A small contrastive audio-text model, trained from scratch.
Training: muon at rate 0.012, 5200 steps, batches of 128.
Data: trained on short read English sentences (LibriTTS-R), 26041 training examples, 25.6 epochs.
Rows from block 2 of the text encoder of a small contrastive audio-text model, named by matrix and row number. Rows with one number belong to one neuron. Each number is 128 + 32 x the weight over its row's rms, rounded and kept within 0 to 255. All counts start at 0.
After each neuron's rows are labels from the 100 texts, of 14976, where the neuron reaches its largest size: "fires on" is the input token at the peak. Only what is clearly more common there than usual is listed. The data: short read English sentences (LibriTTS-R). In brackets: how many of the 100, against the usual share in percent.
# gate: MLP gate (text_encoder.blocks.2.mlp.gate.weight, 640x320), inputs 0-106
# fc1: MLP up (text_encoder.blocks.2.mlp.fc1.weight, 640x320), inputs 0-106
# fc2: MLP down (text_encoder.blocks.2.mlp.fc2.weight, 320x640, transposed), outputs 0-106

gate.126 [152  81 130  84 110 152 141 164 118 137 113 171 127  92 144 120 174  99 192 123 121  89  52 142  92 170 111 116  56  99 127  97 100 116 137 142 155 155 169 152  95 117 126 152 141  90 114 125 105 188 152 161 196 132  87 117 135 118 105 113 103 123  77 127 176 176 183 121  82 166 106  72 155 136  75  78 160 156 171 104 105 124 114 138 175 102  70  80  96 178 136  79 100 147 226  87 149 140 119 199  99  80  96 157 120 118 192]
fc1.126 [121 157 107 155 118 103 113 110 101 146 145  79 147 107 144 146 122 115 100 140 146 144 131 140 158 100 158 123 170 113 111 127  97 124 128 126 135 152 138  68 140 167 184  88 154 140 141 124 164  51 108 135  50 160 110  84 130  91  96 113 151 142 180 134 128  98  98 104 190 112 114 194 154  92 173 156 147 155 136  85 129 157  97 145 115 123 135 111  62  87 145 162 122 155  57 153  87 200 102  91 126 151 148  72 124  84 123]
fc2.126 [180 153 129 129  84 145 149 133 129 112 143 169  60 101 182 149 153 121  97 144 108  95 129 150 127 125 125 145 123  88 140 128 126 124 110 148 161 116 219 125 185 123 110  96  80 114  95 137 128 101 123 170 166 127 129 165 146 176 150 113 167 105 127 167 150 136 137 153 108  95 101 143 141 110 122  72 144 102 136  97 162 105 118 133  65 168 138 125 113 115 109  91 161  90 144 200 152 148 155  89 163  96  99 131 194 106 172]
fires on: "her" (17 vs 0.4); "river" (11 vs 0); "clever" (10 vs 0); "peter" (8 vs 0)

gate.420 [ 73 129 134  60 168 131  61 107 121 134 180  60 201 106 145 123 135 153 108 138  90 135  87 106 176  86 145  55 120 140 134 144 104 161 146 135 123 114 165 120 108 159 208  91 138 134 137 144 134 152  55 133 171 138 103 114 120 231 110 113 131 127 118  97 184 152 165 144 175 160  97 146 125  90 147 115  78 157 124 161 172  92  88 132 135 135 130  94 151 108 126 107 163  67 110 116 138  52 105 146  68 138 146 143 155 138 121]
fc1.420 [127 153 100 130  95 109 154 107 128 180  69 173  99  75 182 171  88  81 146 160 104 125 168 116 166  96 158  89 150 105  67 110 162 129 167 109 123 140 123 149 147  88  96 160  86 127 137  37  84 135 145 142 140 111 159 122 109  62 161 135 154  84  63 105 132 180 163 112 103 167  79 136 116 129 103 122 147 131 119  52 135 122 163  62 135 147 130 179 127 164 100 164 124 125 137 164 143 168 158 132 158 140 114 136 120 117 143]
fc2.420 [173 162 112  81 154 128 136 105 172 117 161 151 146 140 148  79 134 151 107 168  74  87 179 168  90  57 157 173  99 141 189 139 109  86 135  95 108  95 180 100 121 143 123 120 134 172 192 114  76 113 110  50 138 196  97  87 131 179  98  65  97 195 193 122 137  97 104 155 106 130 137 104 108 141  97 155  62 128 176 120 172 152  92 118 114 141 156  91 150 118 108  93 116  76 135 115 137 105 109 148 132 109 171 112 107 160  85]
fires on: "here" (26 vs 0.2)

gate.567 [139 134  80  96 106 163 126 174  86 158 145  81  94 121  89 146 139  87 199 153  69 107  79 115 121 104 102 102 139 135 140  55 159 104 142 137 171 120 133 122 169 165 211 108 129 136 145  29 113 178 111 170 134 140 123  66 119 134  97  36 175 166 125  95 102 130 131 122  91  96 135  89 150  85 131  93 160 171 146 113 151 143 137 158 111 166  93 144 107 152  86  76 112 121 160 155 115 168 166 133 117 181 163 178 129 135 112]
fc1.567 [104  91 137 103  78 127 158 138 112 194 174  86 119 141  71 133 137 144 132 150  73 147  98 119 166  83 165  90 146 140 138 164 168 150 133 141 149 143 119  88 116 162 191 158  79 145  62 142  70 133 116 136 124 163 121  51 107 128 184  99  55 107  94 126 105  83  68 141 167 167 153 140 200  96  93 136 118 113 101  90 155  81 126 137 216 164 118 163 126 147 108 160 135  79 154 147 157 142 139 113 207  92 114 200 154 100 161]
fc2.567 [148 140 164  98  60 116 135  70 129  97 117 184  92  90 130  97  80 182 158  87 147 121 146 108 162 105 159 143 137  82  93 119 127 161 162 135 122 104 135 145 147  93 120 116 131 134 102 160 109 119 111 139 132 146 133  41  85 134 193 117 131 153 103 158 110 163 124 113  91  94 104 150  92 135  89 165  71 127 137 138  90 149 145 186 100 143 156 151 109 175 119 181 126 136 163 112 118  91 129 143  99  67 134 108  82 155 148]
fires on: "<end>" (23 vs 11.4); "to" (19 vs 1.8)

gate.588 [ 80  63 120  96 161 168 127 189 133  83  65  80 101  90 129 170 108  98 152 120 120 133 139 127 134 120 121 131 173 112 133 117 187 141 106 146 113 169 126 115 145 107 170 144 135 141 119  58  84 152  96  83 124 132 171 137 107 148 133  76 116 126  86 162  51  84 127 150 129 117 131  86  95  72  94  53 107 116 111  98 152 199 100  67 133 132 103 140 143 107  98 157 176  81 133  79 184  97 136 136  68 112  99  98 130 152 131]
fc1.588 [ 98 170 151  84 157 124 124 143 137 115 171 159  91 178 220 115 154  69 103 152 110 108 103  76 147 131 115 129 157  95 144 177  89  95 139 134  76  88 105 142 120 175 139 151 139 127  76 110  91 133  68 108 103 140 115 136 116  95 104 177 216  88 178  64 133 165 124 138 182 143 122 142 146  65 101  84 121 110 111 101 120 104 160 124 106 178 140 135 127 113 112  91 121 156  95  75 136 170 151 140 128  79  98  74  80 113 101]
fc2.588 [ 83 100 130 121 135 136  95 137 135 124 163 185 166 135 128 141 165 154  96 111  98 124 168 100 118 124 156 155 135 134 174 120  87  56 170  99 159 192 117 140 162 173 146 127 170 116 138 116  48 120 115 167 152  76 120 154 157 146 155 146 128 154  96 118 144 105 113 139 110 137 152 136 135  98 133  52 150  86  64 131 176 115  89 121 106 141 111  98 172  81 132 157 169 124 193 141 137  53 175  94 167 176 145 141 162 137 117]
fires on: "<end>" (84 vs 11.4); "the" (8 vs 3.3)

gate.477 [163  83  52 118 119 138  93 123  96 163 126 150  99 127 123 115 120 149 141 126 138 125  82 151 144 141 112 110 126 164  50 135  76 179 128 125 136 184 140 185  97 156  95 101 224 100 132 116 173 137 160 112 109 157  70 104 133 140 139 122 124 146 149 133 151 158 145 131  84 129 131  62 135 131  76  68 124 171  94 126 148 177 148 113 144 145 127 171 101  77 102 145 130 140 135 127 111  90  89 143 113 147 113 136 128 131 157]
fc1.477 [120 144  92 139  91 111  61  81 123 106 100 192 160  93 131 133 103 113 157 171 173  76 115 124 108 155 117 168 117 143 145 169  96 193  59 143 127 139 136 157 115 153 210  95 187 112 132 150 134 165 108 159 119 109 117 137 128 110 179 121  86 173 110 102 106 132 148  88  71 156 110 154 103 124 111 105 178 108 104 112 118 118 159 107 116 157 216 157 206 120 129  98 124  88 157 163 168 171  84 214 108 162 143 182  99 170  95]
fc2.477 [125 102 118 172 159 163 140 134 120 133 192 159 128 108 127 122 139 172 105 199  69 161 170 132 117 155 144 125 127 131 178 141 107 135 122 114 146 120 123 130 109  89 107  73 102 147 111 144  39 178 108 106 146 126 153 100 185 125 166 105 161 122 162  97 114 177 108 138 133  75 122 153 101 170  95 127 116  74 209 158  93 113 131 152 153 166 145 164 150 152 111  63 162 146  98 113 143 108  92 128 153  78 138  75 141 110 145]
fires on: "have" (25 vs 0.5); "ever" (10 vs 0); "had" (10 vs 0.4); "me" (9 vs 0.6)

gate.388 [ 58  65 140 115 134 139  70 147 133 108  97  92 117 135 180 131  79  90 154  85 114 135 156 172 135 166 115 142  75 151 144 178  46 114 144 126 158 105 149 114 133  89  91 154 132 133 124 173 177 213 101 140 187 133 110 130 141 130 174  88  83 127 163  75 109 148 167 138  47 151 193 102 134 131 100 154 101 154 112 123 135 130 113 127 214 158 137 178 140  81 152 168 163  81 124 134 130 154 158 140 108 151  89 127 133 168 110]
fc1.388 [130  54 137 152 198 109 113  96 121  65 100 105 120  80 112 112 151  90 221 118 119 154 118 126 184 114 118  92 122 135 146  94 159 115 127 107 108 135 180 134 130  46 112  95  88 157 211 110 100 106 126  81 116 149 161 139 172 151 145 102  87 114 112 106 189 159 126 155 170 110 169 118 138 161 118 118 136 123 175 159  80 105 131 134  78 147  96 117 163 187 101 140  78 143 147  95 128 100 130 193 116 175 104 155  91 165 107]
fc2.388 [200  67 132 103  87  77 103 103  99 121  76 175  96  76 162 177  85  86 153 184  96 160 120 173 102 129 101 167 127 119 109  88  68 124 113 108 108 114 121 153 141 204 127 158  86 133 185 127 116 167 109 118 149 145  65 188 185 144 118 103  51 170 181 173 113 112 166 138 160 158 176 119 121 173 136 117 154 112 153 120 189 214 154 158 159 125 117 104 146  70  51 192 146 130 144 174  97 162 178  84 104 147 153 115  85  88 197]
fires on: "have" (83 vs 0.5); "had" (13 vs 0.4)

gate.334 [ 84  95 144  64 205 180 159 158 129 176 116 101 128  84  92 105 127 116 116 109 121  62  62 157 131 148 145 164 105 162 164 127 178 192 140 100 114  95  88 181  94 167  81 138 118 133 132 143 165  69 123 117 145  82  96 139 131 158 171 148  93 154 120 137  95 107 127 110  83 153 127 108 152 105 127  93 135 153 146 145 111 120 121  92  67 134 146  69  96 148 185 147 161 137  99 132 164 196 171  94 104 151  77 196 104 197 163]
fc1.334 [130 117  92 141 116 121  98 147 163  81 128 140  98 166 142 102 172 153 127 149 100 143 143 117 118  96 112 176 149 165 115 111 130 113  93 135 155 123 148  74 126  94 135 123 140 132 155 113  71 150 141 150 110 122 151 150 154 174  87 114 140  90 168 173 202 125 142  96 105 167  85 106 153 101 103  79  41 100  74 158 165 173 170 103 189 139 103 194 122  53 170 204 117 192 100  90 130 188 164 183  78 177 101 107 178  51 181]
fc2.334 [ 78 119 175 109 107 186 177 158 104 121  74 102  97 121  73 163 135 131 142 144 119 106 196 108 111 181 165 135 142 145 132  92 180 112 134 151 110 134  93 118 118 138 152  84 115 101 166 154 145 150  93  78 115 168 114  94 128 117 110 122 128 207 135 162 151  99 103  98 105 121 182 173 126 183 156 115 165 140 153 174 125  93 114 167  93 146 222 121  99 104 101 174  83 153 141 209 118 155 104 122 130 139 146 128 129 156  89]
fires on: "money" (47 vs 0); "<end>" (37 vs 11.4)

gate.488 [179  84  96  97 114 171  40 156 148 137 173 162 100  88 134 124 133  90 110 144  91 142 135 144 156 151 103 105 186 176 129  87 128 157 131 171 136 122 104 115 150 118 153 141 132 165 109  83 151 121 127 149 109 125 150 139 160 143 174  93 139 112 143 145  43 123  48 134 106 141 115 136 119 117 179  96 124 184 139 159 172 152 136 139 102 193  75 121 162 122  99 135 155 140 130 120 118 149 205  97  98 150 103 113 130 161  91]
fc1.488 [120  57 156 125  87 194 154 112 103 125  80 162 143 125 161 166  40 141 121 100 104  64 146  84  94 130 178 141  84 114 116 130 167 102 161 114 121 137 146 128 141 164  92 114 126 146 123 165  87 197  78 109 109 114  87 131 141 149 152 161 118 167  99 154 160  83 178  93 117 139 132 124 179 145 122 102 130  83 108 102 154 106  47 101 129  55 174 133 153 123 141 143  88 172 109 114 113 136 151  92 156 103 133 121 144  83 129]
fc2.488 [ 85  95 160 168 110 170  78 133 156 150 100 122  84  79 142 155 139 112 121  76 155 112  64 175 140 222 110 185  92 113 129  50 157 131  89  37 167 108  96 106 125 169 118  76  82 141 165 190 152 113 141 124 162 131  48 172 126 100 115 208 139 141 144 109 107  95 135 154  82 139  63 121 165 139 110 114 110  91 148  92 101 139 164 179 117 140 150 139 178 123 129 166 171 118  91 170 138 130 140 108 162 111 147 191 117  69 115]
fires on: "<end>" (82 vs 11.4)

gate.171 [ 84  76 154 138  91 123 165 197  85 133 166 112 204 102  87  90 171 100 157 129 172  41 148 119  69 134  83  94 148 120 139 173 175 131 118 122 145 101 144 163 116 155 120 105 114 118 123 187 105 100 125 145 179  75 123 124 144 137 173 158 166  89  99  97 103 138 144 116 139 195 159 138  95 111 106 134 138 162  83  87 134 128 106  93  95 109  62 162  60 155 109 146 140  58 180  89 107 106 111 138 110 142 142  93 157 156 197]
fc1.171 [130 110  65 162 137 213  67  79 125 120 114 152  67  88  85 137 128  96  96 156 102 130 181 164 187 128 159 173 139 133 109  83 113 149 114 153 146 165 101  79 135  60 128 150 141 113 128  85  71 178 134  99  93 200  98 185 117  66 141 112 119 181 121 116 131 120 142 127  90 150 127  93 149 138 138 154  98 143 188 177 109 117 124 104 103 129 207 112 193  86 169 105 116 182 120 104 128 105 160 144 120 111 124  87 147 119 121]
fc2.171 [120 149 202  70 124 131 158 136  99 139 108 148 100 122 100 127 140  84 139 120 188 109 149  83 107 125 111 138 162 140 106 102 139 112 123  79 138 101  94 138 159 122 174 133 107  97 132 129  99 143 170  49 147 132  82 105  87 124 111 162 136 103 176 129 125  85 100 167  86 128 113 145 110 116 115 108 192 142  87  84 150  79 136 169  68 173 146 129 147 180 124 194 134 127 149 100 149 162 128 166  92 119 153 140 146 149 120]
fires on: "money" (55 vs 0); "ready" (27 vs 0)

gate.297 [113 147 124  53 159 131  83 139 171 130  64 144 174  93 126 116 161 125 136  51 176 107  95 172 143 146 120 127 121 115 113 138 142 152  54 102 147 118 151 160 160 153 172 157 165 144 161 126  92 122 110 123 172 118 104 142 164 151 177  99 130 157 128 122 135 159 128  33 101 119  89 121 162 111 145 108  97 151 144 103 131 106 138  65 123 120 150  83 130 130 155 210 145 165 178  84  67 202 153 106  59 163 144 137  85 151 137]
fc1.297 [174 107 105  72 179 170  68 153 136 161 141 144 103 170 140 106 145  74  65 197  83 135 175 130 176  98 146  76 106 150 108 138 102 139  83 159 110 111 147 129  82 142 153 124 150 169 144 129 135 160 162 126 134 129 154  93 127 180 166  96  70 149 170 184 106 151 103 124 113 145 122 172 140 109 119 126  83 134 115 119 168 186 124 112 120 135 128 162 171 150 192 213 121 146 138 126  93  58 101 154  72 107 176  90 166  94 120]
fc2.297 [168 131 131 116  67 131 126 130 209 106 112 143 148 145 167  78 140 106 137  88  93 111 114 153 131 109 171 186 188  99  92 177 144 120 154 153 107 119  91 129 107 124 119 115 154 113 121 181 141  97 160 118 108 107  84 122 123  97 102 154  90 100  87 155 164 114 171  69  82 152 120 101 152  63  80 148  94 116 152 183 187 111 139 110 116  59 171 104 114 136 135 151 183 137 144 135 124 176 140 125 109 218  83 121 154  99  87]
fires on: "let" (10 vs 0.1); "yesterday" (10 vs 0); "must" (9 vs 0.2); "mr" (8 vs 0.2)

gate.357 [148  53  65  94 134 152 125 146 114 128 137 156 163 118 159 155 138  94  47 143 110 140 163 139  91 125 133 154 127 161 131  70 109 134 140  98 132 136  94 115 109  50 103 149 138 165 181 121 132 117 120 147 164 188 101 140 162 142 182 181 113  81 119 137 121  72 147 196 136  82 100 132 107 173  94  72 102 145 243 100 161 105 145 137 147 136 158 138 117 153 123 122 117 132 177  97 118 101  70 163 142 157 144 117 113 121 126]
fc1.357 [122 114 150 161 164 136  54  86 107  67  90 190 109 189  48  95 127 111 121 115 138  94 149 138 126 106 162 176 107 113 108 107 127 207 155 147 165 191 117 121 146 173  99 154 139 161 149 124 139 199 106 135  98 118 123 145  93 185 156 136  91 172  55 102 166 144 127 137 198 168 156 103 141 134 120  89 142  78 199 150 139 137 132 143 159  89 117 180 114 143 118 133 150 126  90 123 148 123 121 162 181 137 139 157  70 169 155]
fc2.357 [156 172 180 125  97 110 187 129 144 115 115 160 165 197 125 122 129 110 169 110 120 111 137 125 132 144 101 170 140 104 145 238  93  74 140 131 101 180 136 117 141  70 118 148 166 118 121 132 124  78 161 145 136 104 121  90 141  92 105 155  74 147 111 107 135 106 130 106 133  97 183 105 146  74 122 142 187  92 141 110 112 148 102 147  91 152 104 150  86 133 119 138  99 147 143 154 103  97 124 178 163 142  80  99 212 121 162]
fires on: "<end>" (100 vs 11.4)

gate.492 [143  96  97 135 119 142 102 165 104 102 200 128 117 134  99 128 122 109  70 146 106 111 145 124 154 132 132 152 130 130 129 114 105  94 144 155 140  88 172 128 193  86 140 116 127 111 110  74 124 194 178 123 101 127 131  76 167 164 175 129 135 149  84 108 109 152 159 161 140 138 121  43 143 177 115  52 135 150 108 117 175 204 141 193 132  98 174 162  92  59  69  86  87 106 109 140 207 139 155 137 100 159  93 164 150 119 135]
fc1.492 [ 64 149 150 165 173 144 100 118 133 135 168 165 154 143 139 141 129 131 107 135 110 144 140  94 133 170 120 167 103  80  82 144 121 109 132  97 117 156 166 126 133 163 150 103 106  86 132 154 126 104 138 101 157 126 163 192 136 131 113 105 101 179  89 168  85 130 147  67 123  86 132  56 152  57 113 127 134 145 126 105 140 132 135 156 101 150 121 103 208 182 165 136 201 154 138 140  85  77 140 176 175  78 209 167 111 166  88]
fc2.492 [132 164 171 125 169 134 120 106 163 126 138 125 144  78 107 100 117 167  89 131 153  67 152 168 115 121 126 149 120 138 109  95 137 107 149 138 145 135 144 123 114 125 172 157 118 104  91 126 166  96 179 169 159  66  57 108 102 161 123 133 111 199 220 140 182  64  92 148 130 114 155 157 145 149 137 186 150 121 140 149 138  92 106 105 127  77 131 139 107 133 143 145 124  71 126 105  98 138 145 137 109 156 125 246 162  90  88]
fires on: "<end>" (39 vs 11.4)

gate.316 [188 156 122 109 157  88 122 164  83 139 166 141 120 154 111 174 194 140 127 121 125 132 189 194 126  61 117 135 169 149 147  93  81 117  93 134 164 137 109 123 111 199  78  99 109 129 144 139  60 126 110 134 194 152  85  50 110 128 139 127 155  90 166 135 130 151 130 114 155 159 131  90 100 164 132 114 124 117 129 145 160  89 122 103 177  96  91 152 152 134 144 124 112 119  90  95 168 164 137 139  99 161 146  91 127 158  78]
fc1.316 [ 49 126 157 139 119 175 111  55 104 128 130 101 133  87 142  96 173 118 149  90 110 113  83 120 102 138 146 130 133 104 121 150 187 132 187 152  99  97 162 146 193 126 161 152  92 155 141 116 153 123 132 120  68  94 161 189  76 172 181 122 119 189  67 104 182 175 151 109  68 162  77 177 125  90 131 140 164 150 155 102 115 113 132 166 133 187 146 130 139 144 100 143 182 154 121 126 139  93  77 154 146 134  93 165 122  87 124]
fc2.316 [106 139 158 161 108  93 148 113 125 113  97 136 171 172 124 176 146 138 128  74  85 217 162 133 114 151 118 171 105 200 137 135 110 181 108 142 152  90 134 118  91 132 114 140  90 120 140 187 132 160 136 131 159 142 115  72  88 152 108 187 158 179 170 130 112 113 126 115 138  67 123 149 130 151 118 146 120 120 203 149 109  80  94  92 119 145 141  74 156 145 149 145 150 106 108 154 145 210 117 169 166 111 157 171 113 137 128]
fires on: "<end>" (99 vs 11.4)

gate.496 [133  75 126  64 140  96 113 161  94 200 106  68  89  87  94 117 192 151 179  35  71 128 135 103  63 101 147 109 146 105 139 179 132 124 170 130 145 110 108 144 139 147 145 121 114 119  96 138 139 150 116  64 153  99 167 103 146 139 140  57 122 126 191 113  93 149 137 101  88 134 172 125  94 118 135 146 147  92  68  79 158 172 168 185 126  98 144 134  83 109 144 210 126 130 104 163 122 127 128 103 170 124 122 180 149 113 139]
fc1.496 [100 133 168 170 144 136 158 198 105 155 162 166 129 147  72  87 161 105 243  87 146 148 125 108 129  65 157 137 157  96 167  86 108 146 133 161 130  96 112 143 102 147 183 137 118 165 171 108 162  60  75 113 144 142 128  84  88 132 109 148 167 193 107 188 152  91 176  49  70 102 142 156  72 144 175 110 137 114 111  98 100 141 122 119 112  75 129 136 146 117 161 114 115 126  43 114  93 111  88 114  57 193 139  96 137 156 129]
fc2.496 [163 198 128 134 152 171 119  88  60 115 168 177 125 152  96 151 112 143 140 135 116  93 124 109 153 169 154 133 103  98 140 142 122  88 122 187 125 101 172 106  96 148 173  99  69 125  86 101  50  88  77 122 162 121 119 146 175 162 132  54 135 127 127 148 117 175 133 108 203  98 106 150  96 123 123 115 145  77 126 108  90 155  65 140 131 109 109 113 178 151 135 131 201 149 150 161  95  94 117 129 113 159  75 176 105 165 119]
fires on: "lady" (17 vs 0); "story" (14 vs 0); "ready" (12 vs 0); "rate" (11 vs 0)

gate.459 [106 140 155  70 193 123 210  92 135 133  71 147 120 108 207 108 112  50 122  97  87 143  87 108 123 124 148 120 142 151 142 105 155  58 148 109 162  98  78 156 185 158  68 129 159  87 164  95 201 122  51 144  99 130 124  67 156 194 162 169 105 149 131  76 136 128 175 116  75 149 131 117 197 126 114 130 145 124 105  88 120  92 114  77 122  98 133 144 129 138  85 137 160 133 154 116  90 155 144 101 109 120 186 121 129 100 116]
fc1.459 [110 113  93 120  94 156 109 128 121 203  99 104 110  94 113 120 141 124 123 152  74 135 141 152 229 158 168 165  87 183 167 127  93 153 146 202 154 181  95 108 107 145 130 216  98 159 102 108 163 177 134 173 134 104 125 144 172 131  67 101 101 146 188 107 161 107 179 123 103 113 156 107 112 170 119  69  76 178 156 105  66  96 112 120 138 171 137 179 126 156 152 150 145 143 135 108 176 194 200 151 154 121 117 120 124 136 137]
fc2.459 [148 115  77 100  99 191 157  67 147  85 120 144 142 140  96 128 119 114 150 107 140 174 164 142 131 105 122 162 186  84 133 188 159 147  65  81 119 159 140  89 186 128 103  76 125  96 195 144 144  99 168 135 135 153 141 192 101 135 105 108 160 155  78 125 140  68 106 128 159  91  72 164  67 116 142 211 116 123 154 157 131 125 133 108  71  95 191 122 192 110 143 113 129 102 113 146 155  96 101  93 103 136  80 170 110 142  90]
fires on: "story" (19 vs 0); "day" (8 vs 0.1)

gate.152 [151  87  59  99 162 137  96 214 109 107 176 136  95 130  70 167 136 139 115  98 125 111 140 148 172 115  76 128 160 135 118 119 200 112 151 140 141  99 134 172 146 179 163 149 146 150 117 132  91 185 108 149  97 159  43 107 147 152 111 129  70 122 144 165  85  73 168 119 152 114 102 139 127 100 124 112 124 127 122 113 183 108 145 137  89 136 146 206 117 160 147 109 117  84 138 113 157 139 101 181  99 163 114 114 148  87 148]
fc1.152 [144  95 151 149  69 158 133 109 122 174 111 154 114 188 130 104 143 141 134  90 126 195 126 102 168 127 121 117  98 151 180  85 119 110 127 116 115 181  97  88 150 111 111 166 142  93 129 113 128 106 168 125 124 120 126 128  86 158 173 120 170 100 130 118 159 109 111  92 102 126 147 161 154 144 149 124 146 150 108 145 101 171 125 130 126 106 100 157  87 179 165 143  98 142 171 122 151  78 130 138 112 139  71 146 128 189 151]
fc2.152 [152  85 107  98 128  63  61 103 130  85 142 123 151 123 176 124 161 158 110 142 109 167 137 133 167 128 133  96 165 122  95 145 123 113 126 156 152 167 115 143  90 160  92 110 129 133 111  86  97 100  92 162 104 153 130 133  86 127 118 148 134 119  76 118 106 112 167  66  69 114 147 159  58  58 136 165 110  95 140  96 168 112 180 103 141 141 126 141 117 110 152 153 144  76 186  97 186 144 171 176  64 156 135 110 165 132 136]
fires on: "quickly" (13 vs 0); "play" (10 vs 0); "queen" (8 vs 0); "made" (7 vs 0.1)

gate.280 [112 159  56 108 188 141  63 144 123 138 133  44  79  87  98  94 145  57 146 105 108 117 159 119 159 153 100 105 173 169 152  87  98 170 114 135 135 121 173  98 117 154 175  97  84 108 126 122 122 192 132 169 144 147 117 151 155 195 176 141  78  79 115 136 141  78 173 131 134 121 110 132 126 105 172  57 142 132  86 141 178 124 120  97 165 170 107 158 149 159  85 131 120  40 172  73 190 188 112  89  93 130 107 130 101  72 183]
fc1.280 [133 170 108 124 141 164  68 124  93 144 159 165  67  73  78 179 142 109 138 180 115 130 168 145 126 128 153 151 147  92  99 122  92 112 135 148 133 125 105 145 150 187 143 167 124 112 115 162 111 173 147 129 116 139 110 137  75 122 154 134 110 206 116 142 159 172  88 151 171  97 111 127 158  93 109 120 135 107 129  84 123 136 159 142  41 114 140 190 129  22 181 102 131  75 155  85 123 189 124 114 126 133 136  82 171 148 119]
fc2.280 [ 97  63 110 117 117  71 134  86 131  87 129 156 120 141 120 161 113 167 152 170 123 153 168 174 140 150 155 155 189  92  96 157 139 125 134 175 149 119 133 182  63  79 148 173 131 173 113 163 127 126 152 105 111 137  92  94 114 166 162 159 119 156 152 114 133 165 213  60  84  74 118  89  85 150 105 171 171  97 149 148 126 110 145 150  83 183 178 177  98 162 104 160 132  62 168 161 109 145 193 148 122 170 148 145 140 166 130]
fires on: "name" (13 vs 0.1); "made" (11 vs 0.1); "man" (10 vs 0.2); "them" (9 vs 0.2)

gate.387 [ 89  99 117  65 127 123 131  82 133  74  83 105 105 109 145 114 119 121 113 200 171 126 113  74 117 161 109  95 125 150 160 131 155  76 149  71 123 117 161 150 129 148 175 121 127 118  81 132 173  91  50 136 160  92 159  97  95 118 190 103  94 135 113 200 112 166 149  79 173 107 112 152 144 139  96 137 148 131  56  63 219 182 169 144 138 142 150 146 214 199 126  90 145 111 176 106 154  74 149 143 139 121 173 123  96 106  76]
fc1.387 [ 99 116 146 200  63  92 134 151 165 128 148 166 151  81  86 189 119 161 158 115 121 113 152 117 129 147 163 121 141  69 118  85 134 146 166 119 131 182  68 152 172  88 110 134 134 146 159 166 136 224  55 132  90 127 132 151 141 163 141 110  94 109 172 147 133  90  86 139 102 179 103  90 143  70 124 104 151  96 216 187  73  80 110  90 175 118 190  84  83  98 101 153 118 149 128 164  93 229  63 110 109 141 103 122 165 134 115]
fc2.387 [107  96 157 115 122 143 109 195 151 152 101 157 171 104 141 103 135  91 124 161 142 179 148  94  83 145 108  50 106 141  94 145 150 134 107 196 134 149 152  81  98 116 168 177 124 116  89  76 132  90 130 143 116 120 146 132  97 129 141 154 145 131 113 151 151  97 100 197 127 112  98 139 126 150 133  43 192 166 125  30 144  77 120 155 127 107  99 126 135 125 139 153 137 116 163  82  88 195  93 140  60 127 123 180  39 128 166]
fires on: "here" (7 vs 0.2)

gate.617 [ 60  92  78 132 173 139  82  77 124 142  82  98  96  57 174 106 111 101 162 114 110 117 103 101  97 127 124 114 117  95 151  79  95 126 132 156  95  89 160 115 167 113 135 133 145  81 135 138 121 137  86 142 142  64 139 106 125 190 122 110 135 145 125 175 166 191 185 193  76 131 122 134 123  96 108 188 144 183 128 172 114 130 108 171 144 160 145  73 126 135 153 104 129 133 161 136 129 132 135  92  82  85 112 161  77 159 159]
fc1.617 [ 86  95 124 110 136 105 154  70 143  89 171  83 166 134 141 204  87  91 127 129  93 123  82 140  60  83  78 125 210 142 168 101 101 186 130 143 165 157 136 116 109 111 118 102 200 165 129 148 140 157  68  90 125 115 131 176 126 169 172 176 170  97 105 144  92 139 100 138  70  66 116 147 134 107 161 165 121  43 151 180 149  41 106  95 163 152 107  88 136  53  83 118 100 104 190 121 153 113 164  84 140 132 139 114 142 136 113]
fc2.617 [116  84 146 128 113 174 124 132  98 134  52 133 124 128 176 133  77 117 156 101 109  88 116  67 141 128 127 170 132 146 194  83 155  92  70 128 152 121 103 118 147 134  85 130 101 125  97 126  65 122 142 125 136 120 180  63  88  96 169  76  85 171  59 170 154 106 172 137  97 145 134  63 112 123 141 125 107  83 147 152  65 113 124 163  98 142 140 117 174 110 105 104 133  81 174  93 100 122 124 128 145 140 153 165 143 163 140]
fires on: "her" (99 vs 0.4)

gate.19 [105 104 138 135 169 123  78 150 107 143 143  89 188 123 136 151 120 117 146 153 148 149 119 147  93 109  86  93 120 130 156 123 133 193  74  83 166 138  62 173 183 117 103 151 147 135 133  63 139 132  83 144 175 105 107  93 153  85 111  90  94 111 113  70 135 108 112 133  70 104  80 121 165 123 130 160 156 126  76 151 137 176 144 110 198 168 160 127 150 148 143  98 141 153 134  80  73 137 191 145 127 116 133 123 168 118 178]
fc1.19 [118 155 106 147 120 117 164 128 113 125  83  72 117 164 157 138 133 118  91 109 139 167 142  71 134 120 133 125 187 161 121 179 149 101 100 140  98 132 167  91  97 152 124 174  95 123  94 150 101 121 120 124 155 154  86 172 129 145 126 118 138 147 162 125 106 122  94 100 104  80 139 149 107 237 137 104  88 133 150  86 172 100 118  78 142 115  83 153 154 121 144 162 117 129 111 143 123 129 143 101 159 150 191 126 128  79 137]
fc2.19 [120 183  48 170 103 206  83 119 117  74 169 181  74  81 109 150 146 179 106 133 108 122 109  73 124 139 151 145 110 102 115  50 107  92 160 189  99 104 137  93 117 164 125 177 144 148 122 115 142 120 170 145 208 150 127 116 123 160 203 161  59  93 144 113  87 142 130 203  99  79 132 153 107 132 141 144 128  73 173 183 139 129 108 155 185  95  99 125 150 164 131 135 183 152 189 154 136 120 166 123 144 173 114 109 115 134  89]
fires on: "<end>" (31 vs 11.4); "doctor" (13 vs 0); "about" (8 vs 0.2)